A small class-conditioned image diffusion model, trained from scratch.
Model: num experts 32, layers 12, width 160.
Training: 7400 steps, batches of 384.
Data: trained on photos of arthropod specimens (BIOSCAN-5M), 195000 training examples, 14.6 epochs.
Rows from block 5 of a small class-conditioned image diffusion model, named by matrix and row number. Rows with one number within an expert belong to one neuron, the router's apart. Each number is 500 + 50 x the weight over its row's rms, rounded and kept within 0 to 999. All counts start at 0. Numbers have three digits each.
Before each expert's rows are labels from the 100 images, of 14848 (inputs lightly noised), where the router gives the expert most weight on average: "colour at peak" is the nearest of a few named colours to the mean colour under the peak. Only what is clearly more common there than usual is listed. The data: photos of arthropod specimens (BIOSCAN-5M).
# router: router (model.blocks.5.mlp.router.weight, 32x160, trained with AdamW), inputs 80-159
# up: expert up (model.blocks.5.mlp.up, 32x80x160), inputs 80-159
# down: expert down (model.blocks.5.mlp.down, 32x160x80, transposed), outputs 80-159

# expert 9
colour at peak: white
router.9:475488489499557465512475500574498418441433479500487584461460586410529552457415504422500440531581498491576536545483537462479596596570523578478477404495495515448480455550557452483614500440499599466473502487431526420476453496574461481434506484
up.1:486535423436476508516481438541618488434421446499471479470513451452478515398474540457388457466429515543555498423425529443470380525521546504550423439510431540491547453495492611544462456492474498456464538425559573498503515457449568501430604483
down.1:563466488544527474507513495531502460459499475489496578383526433528536390635495514507627607503515452554446410552551558638588647441544540521541505516590440516514491475486466448437488515592522530544528565611510407458507439583523497527483505516
up.2:453562542515531452404441556564458463464684567552502480496570496515503476512513504418552480541429479466501509402566481447459504527520535410422447547566456484505434472485507519501575551514471474558573469572471483482478485544537479530477520399
down.2:468510503511531487509440603547500544498551595527462540505471602429481566449478469544459490607558511527472469557433458527428480473479516445412430587566531498465488449450507521539530473565511574503489426448491444492443537553505524500588393473
up.3:516483404481446509368444474474442579589528490542485509458380452495555541504487441423462471548434530476454472523467456510516473564577526534534429537399446521448557530483514504437500476509394586482538506558454523474476538536377481543440485493
down.3:450493495418519578512512511475494509491447489491551491466471505553585481585505553582464563500400533550529505533538495506527642434514539548494503475534527510487490396511445481369416378434459500595364599526520478573524505413591552509556513397
up.4:466541537465513450499564460504500512489449500501440398537522534566420512483531536506493540522397493473566520501543446418454474533491515549410518574503538441498529352512496528564524544553596473514422572550544516498501484546539416516513518475
down.4:565494501472502496501547577435409492531488506488456430476581437493524466432439460515526481583534456481531411480436512595513490512503459525476449435418423556449443494543551482475469543638512469485476487448518588431488473469438479531456494404
up.5:537613496365506523508567500507463447403458488561497456484584445491494478448502525528476557541448422466427478658472459522447525440481487575510526501613563433460417462421486548489481521513453544472450497495510506488500537524568500502515500476
down.5:347529566458476526564539526445468458483494486457444508507494538464486588446403505602457545499492505476432484396517507592530426424470559385536529402467573479503405443515490485483549522573472498440441519441517429419459499566501486519486491508
up.6:404541485465506510480486486479451486520590435476534449544486482465545540543337496463520434537512452498556450522510439536496476508450507430522450476486531509463427368491565508492478527533457507498551597463466484437469524499482403563484461472
down.6:512486440345527546571463564559358510446419463518499515493480510537505462463460465448462565536468552516459527509418499497458418458537517515470483456479544571539489531455474533479450581412593493481455536539483440499463556538554505600512504421
up.7:545595495454500499555515454478542596471655554491608398559577410565499525492500468357469452451462536485429497503497535502526371482522565497509518529471502455549480490559519555527484528521569586443501556513473528538473561447514521465557540470
down.7:417494431530517546493469473452425488448481458552506412462450505495527546548519469563456462517489399588518521462479558582505553575526479559432540486544512479499433513495474524445527425561520563495465545524539412555484479528514441553473445529
up.8:566514498472472525529519497485493474525452516442523632460538496472535456397544465586499517510499464522498512466435542478521482364584528511567404566524447454419529566560524529497536497499456511525521513506560520574460466506435575438461503490
down.8:391450485559555470472425589570466588472517623448577471419481503486498546574472538513477525526491501476402492535412537466511541567431506433472500534524548479535500459407512553420540553604524484551478589528514442397534422509544490563575523546
up.9:467520425484505540420481469489514585512481472595445523514508458483466490510398498585392477557610510442521513468453488552456557586473480543558516531537375584464452483527549562454507442419448470498560479484546517494608471477401502511440401536
down.9:483525569587476496511557570524516513439575488535558450513471482609479442572504545463568492520530510509503520494515510563415494431518628540537446501533410496466536574526446433426526484543513596530460487538433491624472551515649492473584520567
up.10:545472533471485576547480437508501402518445493496514564485444433500505537398498393494544565544488409556547471463551507416474472467483474565509480443435495464484535561525398570473514338428544454476595531452431446514489538547504540439509535537
down.10:532560437524567464433485506572476550509574500472476515449574477466426590554503510453463559487470582447529533475547500463523565437462517466389536587551433503560517516542529532567548542489523512452360453494581486461439501459524464490559530424
up.11:458486549509473497555474433466534373454417492440499484539542617536450466553481488309446492440502503564489518391528535493488557505486496454498533455399528520486478541586518539541473514487524425591577464518547475547503496474467563509470512517
down.11:539526439462520626407527524543438496495566477591527607487565466504617498538487395391477490522466500571466512514567506490487467484416519507501578376511595494519501493563425483488443469491566416533505534495519447531552539479529518538458509447
up.12:557450470552464494481448569401457552494478561494543669482505420450537428461534542547508518542512439450466486477457602502612550461604482479477450514475450442485606608460479513445460459497438500529459419474512463464509508448499556437461511518
down.12:500486441506578441526402463487396493492528444456469526501550456477548513591448518564452463526407527473439522493558536394462434495523468530518558621497478483562478488497600466489560406517470567567484509516466461427481539491453573486491444510
up.13:627556411465526497597499515537521493462453516466419570477508439501548529480528519542471545577462494475462458505524546499558510460491515492486581457547490562437530471501483552510588509478427486443461428358593470448449533452529539538588558437
down.13:512509490462480412508497459514456509416488441445446575403542493466475467505465510492549491487544488535481496475395460544489531502437501522506422495542487533517610523468543526477499557410476474434532518498507540513518493514491474613424411471
up.14:534489486455481497604496561594456392569438533624410416511474464426514568527501442457499556524531512502500567552618475503494466525486442514470506532523530526503439547495502577465534384374536519522481535529507461463440474514542563553486580433
down.14:442521475398531463440554483486557474517535431440536527429446484481532549455506456487484486531534550561521441471519519527470507475430499489509448465472491586499495449577470504545487471458459483477418503428549544489486493505564421531497486486
up.15:509495506463492523512482528490467539532513460547601479508427536509506482492567461526491533474511516570494429471469460491469545457483632501544479528473575576475410483564539477456522455516492525462488561618441475461554536466418449356503533493
down.15:473396540558515526562499432446566426531543456501476408534463626473519603444462503497512574459430483460486532525577431528607474459492507445437567472526506397521596481452395468486609469531598507482529499507483473587469462474482442564507576509
up.16:482561465531472459532508492522441505474539355508521435443414542575557460521441431417436473506486597506586535393440435458547561497443563513561406444509558531455502505483487526514450382548531432542554505507461431499557529487427504506502517538
down.16:554460556536523483439454469526500418565432525538532517466493544461538519389437503565476570427563526489492499539470483504491523484486416584543634461482459457474599451488419520573504548528466491501530544524423654579486526492549473514492561475
up.17:466501540440497461378498522465497532457546422592528494428492557453604548503433534560418531581628609555595456486451476454455506586456540515423437513493532485415480559507520516453442407492541483429528459406502561446532460509459467436502511418
down.17:394450510565495510554556522441507545500533560476445476439435554652481478514582545559511586539460484488466454502572503462647516535527527546532574441456486463513590492449516457441513517584546460441520469540499512522486583563524482484584536487
up.18:331563466504521529558484430483522513563551483539459436577515448505454462537484437503532531436525535458481449490461550489432459540521519551589490494477508522435466403483503502503470386556557421435473546432539534545464467543531462484475432573
down.18:599503527484521596563491461519588520483423536474550493515444476497452574460512535534476482481531498562576496530461445531414422474475577449514525532484598530520479494636413435433324463352450562453493546501454547544494480527622523477492481596
up.19:523512583452482444432490520511514497635528442508458454511467510533594479488521527510520534550486599544553501459547503438518590454474601491524483550480575525508506606510594530510456588454505495527442536516535595521485564525454556513520529548
down.19:437410518542561515452539431497514571531553564479581420392482480539460527470531519467576494572476401608485442483448437486518537519552450580466565636457459496489485498506488578496507518518437451530524544458582503412540505458527449492485596467

# expert 18
colour at peak: grey
router.18:496560526426489473440503504549438566522413552495512557472526517485488568441431531412551440511552484494568543467453492472505583479529535563443461485492474526480446484484490460562465475478544597531511526481567534467390511505552491443489436497
up.1:533467521461473542526504505472430563538433548542459435507477470535573444484548500409577510457558460524523345471539614535478456516453511495418427558462401464510480444464526493521485500448401531486478411505558475461484561580546546469483577470
down.1:560625482557474463500519477600543475494574508459549527579554466513510480547552502507465480517491568462497510504511429498534433467556480562441588526566552466516563545530479544484537423550563456511411484535490404441399509460472541603505495535
up.2:488529454495441547519536547441459484526526498469498460509525520536586505549501472521509579562473499464540614550456439557559479566553419399425485465567481546611436469346555528576413564482502515540549534498510532539472504600439566544478534474
down.2:581467498520539389518460461559507386397493421481515532434513506495376486554532559520439609559480413499506497449563571521535525467477505537535433487581552488402490409578527499580470604502512520459560504451587462456487491533517498459563518559
up.3:510522522459535490584522592447575511465591449404585510446493481510535448453578535591529566543486591450433521426509568435545557514570525529542511522523507471570524503605451458501449526467479553472447495424471396448552520454515472499497510459
down.3:544521431556519510430460404516494471528445533532506470464474478475495523470478384526530469522471507533487460435454447398496488499486522537426525462469536466477504462461536452584569469385514465562511538559580503502434575547527457504509486514
up.4:524542477450485405489481500510460483472436540502508494429505488462485543451543495417435495485506468473572584565529509478498541545428475530514510477495430493565484573511541432509544511618419589543486532499524539538469451531569512513486489464
down.4:586461548586507537490436560500528483521540448514519441582475526572531479542450493539453504535483434453509437498466464577423525596583487521480535438535513434575490547446477442488503485510528466501479538425530564531532513430378549440562505495
up.5:528539521452593433440502397403546533442484547428497584618556523504504539480510520424506517522497415474500464418490436517493412528460478509413516578468537447462400474585526464520557566602439452480586552492502549544482535567534566511461501515
down.5:471482491448419502537537468590484483531565521446478483514528489600499538506495473562523439550540549490599499514533526516621452534554421432490467461464536433458473437492524590530457525404489463537454553511481515473476467397473449525529515497
up.6:500552486529488531572522568559518546480545590582383481601474576445571461557469479548508506578527580520502518458485606502562509466483502446585440511463525444586400494539481438454516542483601506530506498481470503552448484544521488512504472458
down.6:527527514479421456466495480524460457476420458434506549434465433511483480484506586426391611437465531417512493439451492529430481461617455482445475492477499517487556491558525520570432449556416543555429416481449393442456515493519539496536549536
up.7:511556477522496504532561562413476467422532486441481417440446486480434427543536562449502585507512534488508521525461477415464569473496582473520493578498514577514570549466479546476439424448534547510469442480415613475543528542526548503561494526
down.7:428512519479489523500484469481530539597462453497519478513490481507411525615475470536485548510498535486529447424534484609545411489377474468533493495427516363529542484456474516545491591459489503498540552538543462505458483499544486541447498462
up.8:591465441511484513426513503528566488583525470513546472518522517531416473497454564517534534461418523479535583444555561510514506526517407483567484611466468532498537564493535516528441413443595491512508427525567413443536519430436534532481502437
down.8:508491509546577487557520550492435497497504481540567417526514432494475547506441432608526461483541446576614492493515531523553520526505439507466509522575388474464525492412467565620597525405489540502595567451456579464426458536472541497548568493
up.9:493430446531531482505490462563552569607542457497531582490481544460571513486500492587561470571492414396461525495495520475568493574401498444477473354468568484453507539521438465534547521536396512509487552505481439467426545512517491466404486554
down.9:462484455412465473466451459438471448454473491550479422477485510524556579536583475524483565461482530429505433385510500452435591526529581603522434447488540459549570452530502467538437450493631532503586546472490488474423492465531391383478476470
up.10:528635480472505545458530460598480517363522542438473458509520473532487441509510517456551515435502520532580588389447561512511513525546440460511493526451567500409533515456512495429456465492550491553488467488468440577562534392536489504502531451
down.10:529522615428495454529484473464405443520452450574545523499541468501468585552524480644500469590470495493536522505498497511468482486515508532566497468571518569496451582492511450556621608558526400482492518509536473575518471406407562501499514471
up.11:523504476489490494387466524487464562516489573512516505458458482510470401463536454503491420527540605442524550471490447441517523423434499555457486467471535619539506545439495555499461562449519569510495383490467513518525456470549552466414466432
down.11:459559564434534462447547479604473460486516527456465479437519508475408521462435432534518499429501495481415431559461538535465494479547557461630408495504442495626425563461567481460489516465464546519508476375399589442542565552499529488479471504
up.12:393488525468482584565480393513560481576538438473533401471447470533592426519525525461440560521496521478551477474494477432400455532496543488458579316483549511459516483516496431475494533558475489523514562515554353450476481591520591590581445486
down.12:429489498554587414523488500389503526430390542515506501554543459447483510493526496498544551526600439490484544524508569535461540540483555562508451574499492525452437398492582441639516491487591501526520498533503514541417429429454482398422514430
up.13:528498531511488553530566467495564452455521466500537399445576457469515486485417467434534480545410485394507480518501525479583384422450540502556521343476418480602544485515539483450481556569525540549464525468588542547471461534469536472515512529
down.13:512430409466529538460507451476495507446449561575471423502533571484539477478470477404473481443551537484577492481499427548473541548507543569555455537448592473474429541432517396447508533451597535493444471555528587503520555465516561453511438505
up.14:474439562474472482512548458482502523499438537488513604508480455441490564548575426431578421472504485405450501504515505498485487467448459586431565439421562477523468454514588452484449432543469567511467504475538554444409509580545535513485471445
down.14:428419446574457462522441572527516498497501506568552429530522506530479480470505567480393510517503443546511533506529472511560520637534490515530529496507467433465414499457535445484570536551399425514497497578439461505600570433543407457512446448
up.15:520543519442494529578479513446387487454488517436583629487569480444598486536548497467504428461493468494491455491472393502497477485412518447536462519566506470464486607589470543495421491519538375552531438456545562561616515476503561590505504458
down.15:497444575556503434395474549441538541440530537475597498464584441466513486449498548545517467568502476433513614544427431528514528427497378444504532520527502521424396497497467478451501542498511528548466560474481426462553590512435477427450497432
up.16:548529461509553446488493501535456488416485492507419511438469558451513498551457526615512446522347473468505508511417512405488563472537482463456385448562453505415443484470500440495478547516440498489505517533616485483516474562530433551556510496
down.16:528546482567546486512454421493522472443430525509544438490642444579532525548526551458501492480494490470546475479487547539556514531499470489408510520467470560511456432546526538515559453507516526498457594421546431471561494428434459380426481418
up.17:539468531542565515528622534541503471483494366477520471448550465484532527523491458534549556546466535514469531475494538554575512482483432410473416559580617504658529498516514470467456481470466434489519568384477501391501475541499547494527516531
down.17:503532439515470385575543480405454614483538577481429480494537447461587413429506540469521475501459540505549450522413527499548464486511538502487561494429416462427435512423602453582527460559500563427464500493502530516546508501496590489412481535
up.18:436545442526538401480522603436544557477513380431522452476571490530549511497371495478586451498506456511505483423592363458480535468489610529574524452550450547498537549649576553513439516525508522537567489437554545611519468448581503453488511499
down.18:507424527544557537587528457532426499502497534530435573540383486475375494554472456489423544576456509414531521554446564538477523526493454599501538560518560599485488546458440461598460430542503529497534455522505443510545491484522478476541442472
up.19:608484476536446493458544560577567506570504457540574531454506566546450417448543510462478616434487484439497486503566506503547438442546528620534451553397488437457485512392524512534500496548456491495453502493504488455529393434508536618529369391
down.19:358493460487497464477565444526566570478508519457566492591548563454527511489408404550462477489541408489519477475465518428536558602437437504495553471463533595493551411515468577525508518457523467458456482528507494430551481619525515528489520457

# expert 3
colour at peak: white
router.3:503475503601499515499448572467452479399531521488558583534505487491528474493568535491487572451456396477506540495401452458527519538438452506398490535504462551531423534514494558529540583452446524514426414592611510474538624513456506587552506488
up.1:552478565442480466470505497524476579505580457500565572581475544458460506483541544505543580452535466425440539542505471521562509532517471501413455523520527521398454547464527587395518548508582456532376378478509584471518532521343516513493537574
down.1:603569447603461485620469464491446492539469527568409473402534448455479462609458469426453500508470558482500606553492539513524526453571582469535542456470488503552457460499449522534529522520440507506548484535470463444467474529462400480489432516
up.2:531616554585479461563520523546582582515512578546474477513564548499506517436511511427473534523467524494574539492431495514534476500424516465571450546530543605605487494417585499391503541483483505601496477454502543587468484490542489514530530517
down.2:496481557438569452419585545547592548462562492364534395465573444457487476528635451586538478502603589536537495539491545479612471480500412474513555555446509499534484532458587478512553484440528489506570493483533620437436449533483528443440474535
up.3:453512518491466456494531576462487496415479428494535493499494441418518441599471422449449461517434473453408500593571532539518486485522501538503536449497575461488512472524521503401517459460546516517437539442560508568519525479517545529510400481
down.3:544465548350453470542496554540464489487514485563444519496497554458510470421524592534502482507573361533450540440525582480519569511522525424491420467508460561528592485486519573513559492468401406451382603492501490530407455560567529442452495623
up.4:516549559347442436392587613448562566521493538493503404492480483577498518561558571507581585422364449527466479523504498588646519591501524543532473493478486483473577461426547503466515511557487529455497480541495503602544495520593478542552483500
down.4:396450403603408436460454493483564556588443517474488463468544568426483520478468425503395463567477555541484476437454456489421466388495470418517477456526514537519400436494536433461438509486438456514539445488502486562517448533492573434465458529
up.5:536453470473572508535470531497408528499543498488495546565441471520557543508510451523383518508476522474494533484559453516450359562418474447476471544487516522490597532466541573443502505482425478441520465540647405521557501590516525513511464595
down.5:445462486490397541559558507506504610400607483558487575420438498483540493512507430558460467541528558504572471439525501519546483630531534585535419425521517567613560480398494493579523508504478513543433399581511449510501519406495544560595461530
up.6:464562533547445572461494486511696536505487471497461495501489467556508461596513491523506540628489520453449516459446433452517495496457492554553541507442619644473552495514531517344467579481450488454491428509550514585557452447511507500540408477
down.6:639549475494537503455511505451534537585472536524451442504535497482520390493576472459439558480541580584535410507531495448554532374470513544516527527403515468475479497536519554502463582491437445491501540454510483526489560572650481409422632505
up.7:555569511419478517518568414493418476574439535576442470527509515535465540516538414470475643511547474531438427547489498410518501385498508551555559486641520508538513553516404571422504474433557533420489511572513472456534508520519617506510551433
down.7:488489507537455482597467595490596467483453479486473480522491484430463536485516457499429527528461546463521571500438529533539439476392449462517594583483497421449526393537545433578578511508488565442466438407448491492553444520617445490559523574
up.8:454541507541572458464538454445547496593568456464487498513563491500538528433463478457524473527460563490475417514556543511530567407576569498434499444428519550575487531469505544424598555474532511561535530506413558574464501459573525561564498561
down.8:450463524504537567376474569591450419529617454491459470512508534481426594557415485515545448526503507535426472541500525524570532453524529405513446563489469470618554579439465567532446424416493576503581469535497515488534523523512553523516472496
up.9:517575475635559509489581437406407544451485536531546582472546470557540389453562513543433604635512465468465540504450408476473495519512502390464476561542504558485473418525516515584505560458397546466514494467628518578522541514471495572585471531
down.9:562508495491587531430499505599483500507465538531442507556466582403510504463481543512533485587481409603477490475550470507513445502510535411517418474548487472478549552558485533466514458536462552506505580539483453546414486484513505436541545400
up.10:491424476551308500439527579498563514519492526565447535515473538520534446546505589495534502350442494505552474528429466495513457535516471479533497499610467509450511547452414515439488523466568568538478471463529457416591598535484488531542424502
down.10:507515496520595414455524503575553468428434468493485378406544421576530535440471525440458577463487463522524546558515495441474613522504574466490463512419533508568428529566476440460464511563500508482407430486520509472419463445516549414570503410
up.11:522528495490497467505510546555471516552580443448511505548453486514542527464504515538459437507490455433482514607490430482464565512459442424516501558511457547443476453418459558495569551509494534411609542568505518432418533462534600551529536492
down.11:503426468508534501489597461549372477463512463594482559385528514451585477437461456470453518507465450460536387480539545527465450469581596542514540456507510506546532437511474526472460497493550516542439350532596426504443468540435455526593488509
up.12:474462596433488514467477507424413480562406453485530549401437439496548515548471462486474673445536515479493494468486487517533481466476433531586487508503561474508492495460527570477548505555485442533563424499486412495568549483471533436556576486
down.12:479498527630565500531432495411415449448540468516415420422476580506520564457527519575481468409426511539418521529463500457502519428468452490533576587393440514331447530530572457559556421493447505526555583512512520605430638515494514562577539523
up.13:559617457615552504514517370498453544519453537478463527533498466391536538514541487499436583505483553482489626422487432478541573543487483568451583530522470545575603548492448446470541509522480589464551434485546508547467473522460487481528540495
down.13:504499545351532626505543563489585513512452501545446476482441524503537497385499529544495511597441436590510488582523464490535458428493572543545472522571435543447383458502549515452452474589535528512528501547482492503493450568537468542520557469
up.14:560501470477484400414500619463608525466481449491529497478506548443559430382518442569444511511486501521485475558527495493472506498438538446483507566507465484568567391558484541337433590453420509480445488535514440503580480489481470484476440461
down.14:466478438506539505556425480594470553567462468476475605459431497597518460582456454502493475490540505476512478479493549356503498551528507506527461548520538505439609479485409513521546481504418444468517475465527501461468503496497468480496558387
up.15:401476628525481503524576520510549540526475512480463502499587535466471473443447496461414514394508522481487498504502415525525518514517568557470419566483509396523429513581533544454570527446510529574450486485616514495609494444519537556486509548
down.15:583524443479546457469538426509513446445485475452507521570539402485500448519505537592498417426557465529551494405411471432484495480576415504444563467560507536521582596464499593550501524632477522508413446480499500486484496458472471517478492490
up.16:526480485555360531511456434477494597538496520448558505573506490550439557478414455422503572447502473408473584559524451481462430462494565409550485462474498528469499486552503432562521560600527482464489565550411445535545416649516494518461591486
down.16:446530431522521573472411519524489476571515589525430432471572507454443402572544497522472495558378561553425426393509482475443477477487496539508554450551510534533486543491519533503539629568563423546450497488470461474431542489564461436580487504
up.17:466491505563524553431493585461514549481509387342448463492455508438538485517518621504528528527495421546586448522497429434457487539512537503510556521477519427535503541547566562598538509435433475561565470502645546435502531457449500467541512536
down.17:422513545507470567481566514451424522520446593595474452454539488567463464475531485524510484535487520441434518484427518515482598501410448567468407427506497463439527600590521433456519537531539432620471464512470487513451441557530514539496423554
up.18:515433408447415487459462498542468612575496474442539539535501486478483483418509558501503415519464541511428534462431482452470510495527545525438554543521496588416502537376472584500514521539559593501472470494426543467488525469483577530468515502
down.18:481500588482562552543515546513439552476550448528526607468480461503516455460441486558506464484547468505583559556506522475509447535548513558542469486472516501636432429490522514540530537479460481509425510535510485590664499469479485535584446518
up.19:378404518514471490432440615508450442478501505485497456468441585504498556480587509688587579496491553548541519579551557557451537502496410544492447518518490454506489470527431538582574505573436521557539453526472518472441494430455500530555526520
down.19:556572383500526538450484415512539431541546455518446500430626442512534563545549540490435498524521458463427417458435526504427547512496519570596505478516478556462505486426437519517514466498538537533570484517446506514454494489582562618487445555

# expert 13
colour at peak: white
router.13:475538522451551583440470504540433525526524518515453537548476484524484460452435434527619649516448466513488487506545588391532450531457569549609457588370458502465498561596472565539537506593599412490497561569505507494468532563391503531471476470
up.1:514469522528413488460536457461421563539427604483398556540491431525473453594477535505493516439500541462479470390521480512573445411566552546452588500543432574537498534468507446565446445382479589487511440547456470500518456402561542494563573502
down.1:436571545546488533472439518557412524519494476520533514582589568491594481448525533555583492533512507551470532525512511416440508583492398537412597500566410443511557465542526468518557423423486382508447436463522514475484580548516523503433542434
up.2:577483364407500667523605501514432490481477463468531494531554426530551541474513459471507405438510530513506538573416523525465450533539518466534447474464523471521448526551607412525499456482452505534497549492521519524450491504417550521457519535
down.2:549486497561421513438449518512509503561523497513511410568511505460612465510450508486507505532467446575500541526563454449472494565493532490459404488502514489363514549482474472548483490515563524420428499511518522504470550530518559367577473422
up.3:478634504574437518497454461413559494511635464556526452458524413522474432506525542463496497449493477490480529464461585521548377527582587531430382499483507449534482545475525589528524493534475538500511571552569524460461456500525534493500530558
down.3:456416503393551413443379533533445497486453507518517436493459520472638526449495446507540473546395471516535532497496480445524585443472459418500473407451583470439507474475531438551575588499434558513521367526479503489504526373459567547541446526
up.4:532458511478452453534518513388507508452471484409431577458534413568476575516552434454471405457449590525537471510611448598503559526605482577460469559468574527549431507507502471461506442530504470445522444458503406408500530572527509528390488477
down.4:476457612476472518518591594486536487380490415477445587482522471510540490518547466515477450483472557571480587445581544493483523473437491460530519485531517474430483494515595467487534524493473489486536509502493514573448495575550478534564491510
up.5:562516429524532510476561501450549453548524533429527485427452594457486499529577582549435453487455566500477530515474435452452470423480479438518520484480464451509463523533488466568438421484439483475521563609593540522489543405515505484523567457
down.5:504447504534417566516527492523566499473545506516578432514491484567480453542495479503529534501559549572479436474516487538449457513394593439543472440455520583470530503473555578539536589509575471490489438522465511552548519557544486535474492496
up.6:472475483586490560549491504570581498484573515556450545451554515444490473589439498433492507523481508469499428461465452531391516561501567533492562477505533547509539551462380525455540499490512365498426503534551397499464462534556510587564445491
down.6:459506529567532400422489481498530455526478454430543518460488448417490418514600421575463388524516525484501550405657524486481439447535508444483447538523481469515531538484474525594643434463470524499528527531493581456510474524487491426448481560
up.7:457470532544525485436506517569591502571502469498551534531487653476414501600436562545485449440446449503543468433426511540469485509476555447583501504531590472514494556507504464439471530565555459466512421493530560502462443515497584541519507435
down.7:441503492595494480498468525436490457466491475525525540566506609444528479521420564587597499558455476494526514443439431485555571567455452438573460442547522474540429558534438524421514483613559565438549372507475510490437535415531564439471566443
up.8:526512562502491535635543534461485576507440424526518477536496495420451497427488430535458484462542488499547486491456549492512539447554486479459521551542489467489443440496446516538505510527565553599479521551467509511399426468465434543430445464
down.8:520486478460511482374443469547570484510524464465561534491470493501532489514517530437532567522515547414510585514540485466543471551515409466498429552462550509538486534469544543463513437567496510450445414479528425471484525523468516435531593482
up.9:516541435514527529583561495488531514510528589552484545553479422430441490610406560515418550533534502479536556530566534512443403528503531420472497530576494435448459469529415478502503506458537523515477474455554503509568477470417484462453422464
down.9:487476536466393441517482486466494477415462502480397497530499584591617408478534498470463489475566475494535475504523495565504579591516526505479533415460535513488477621459546457547537483500469449525528522474475509474496528558616515380472599530
up.10:518476473559481516474556494514537592457541444469486399587526471577439516491422477428517554497489457435501507495510516441497534581394527487486655544553483370617605504490498544509550515558516510510438342514489475537518490512419530499535436512
down.10:487452472502535518490531524458489459529567581441545530529509511478524537486436614493510461567482410553542473524409389518510497494553483574460498405560409518536503554484532514532485501519560472463576471526580501539563451391420544491558435583
up.11:497470511540459590533497514574529464497463521546573426520462453447492512493511428501422549593591485461514506566500519456570489556468550455551530533571487474517581511535606512572533461678534446525558614523478393534533555426487544495487554499
down.11:515516472450499516507535547433499499517438612555498567505466626368453513516393492481584565508446471509505481555508533530539506440527550590517457500500501483529532443546413542503550470449504517505584547490620514473450453476555493546475484430
up.12:497502535496531468531522530480471525583516480540589352482497442557484503421444549542547578484543611525521520538506405537493487402565438488518543509615556493481509424477511538425502506585584499514514509430501482552542474500474504563461498437
down.12:520491433486484558478500416473418526524464520503429430567443463511429464506495499577511559473566340542482461532548383441436518526511433581590395487389465604402491533483541527471577468494496493485614486469423573470453444565464484460463444514
up.13:521479483564466459447565408557596543520461458494571508454471514540462527535431486498523449456483503478534459513410469428579477456447472490536395373461539452472546490433501609592532533527397537402517486493439527551552500490531519453494525491
down.13:471466525489525510444501526441527386529506566496497524576561537369486491492518513490493621478494560581497554439556581499461510527483455564464569569558478624501404549521476454390518526500546494485464568530473468491485458609487524513521485449
up.14:458510410566551509541593509485410487445438434470519486525451474368540519510543585442446520506422489502461485570582542572477465515469513439536563500467527421530471506505460508465519554456544582557420500504494552546565474558365611541525465466
down.14:525411450414506531507559424464561504531429522427566514485502499548454421503433593473546525439588403520455487517455487517551514374491500571389491494547435496457579555432462421475496402524478509462411608489519547534577500544416479551432542547
up.15:486484390546568465500547556469453530474496469502449404563550453521577472466461571557464470515445490595534558532524546472434524439451577444585471474473517482456574406499504510538516581501500536571498494490476625652556426495516442455512378408
down.15:597507545500472502430517520440538411477544531478512519485442524507434555481529488502467554461474503489467444515498493558496446591554551514398593537561564497562457489553453488462404393472530490459469493545509408494591510520453549472554500474
up.16:436440500518525479475446526501497473518560557549518452463539531525554529529544466432469376545518514499476497491392410507444467574581516492543423596490639563497519450470528540521552460519524431503519466458454438503448501503433495432460544433
down.16:542516560527454564541532455456507555452479464477546548602549549509464523469593503533512553558456491516528507616561577458482432452532447450403481507458453471426513444454383480493559507532408515556539607475533475494450424585438562416510531518
up.17:550479592465425516490547480466518477464451532522526452543444513465481512521515540486454545591496515427484510521520417508523554491494506435529525484570561487572479586500527494486446478610542449464453542539507545456482548502463518567475512441
down.17:541428497560618519536412459530517424456517503604420476487494457547596519481473462568463557480433514546495568542405464532523572524548414482478546441427517416522453488490450590558580506457496415539567501449505411455526496448477485578464523459
up.18:501453397579520443519552411475481434479525488442445625488552457547484510433481491426441538449479570451577518460483527396476515509514439473447509551550498454500440509526497564553498484488550544533539433554510442433419522444466481450530560498
down.18:527450514506471509611430543430403467474456478492526527476534599476536535527448506519516490456487444483485518492455450423569539495423498472563532505499426435424420457475474453509564546498513587496523535530477404494466554365393459578483503430
up.19:507466430459512409501508539419419467451503503450502569432517381559496490515423483542452516499514420444475518423438551484535575416469486558444373657563485588464481489462511546500503513502521462514504556456510457490548518539454452456518516509
down.19:536608507487592443532534467448494417463446400474511442490543465663506429439505502494523403574463404465484470525574458492482526493461486438505436503483539516485497483495523538516537534548555487521458516471554432577607534481417550435481498428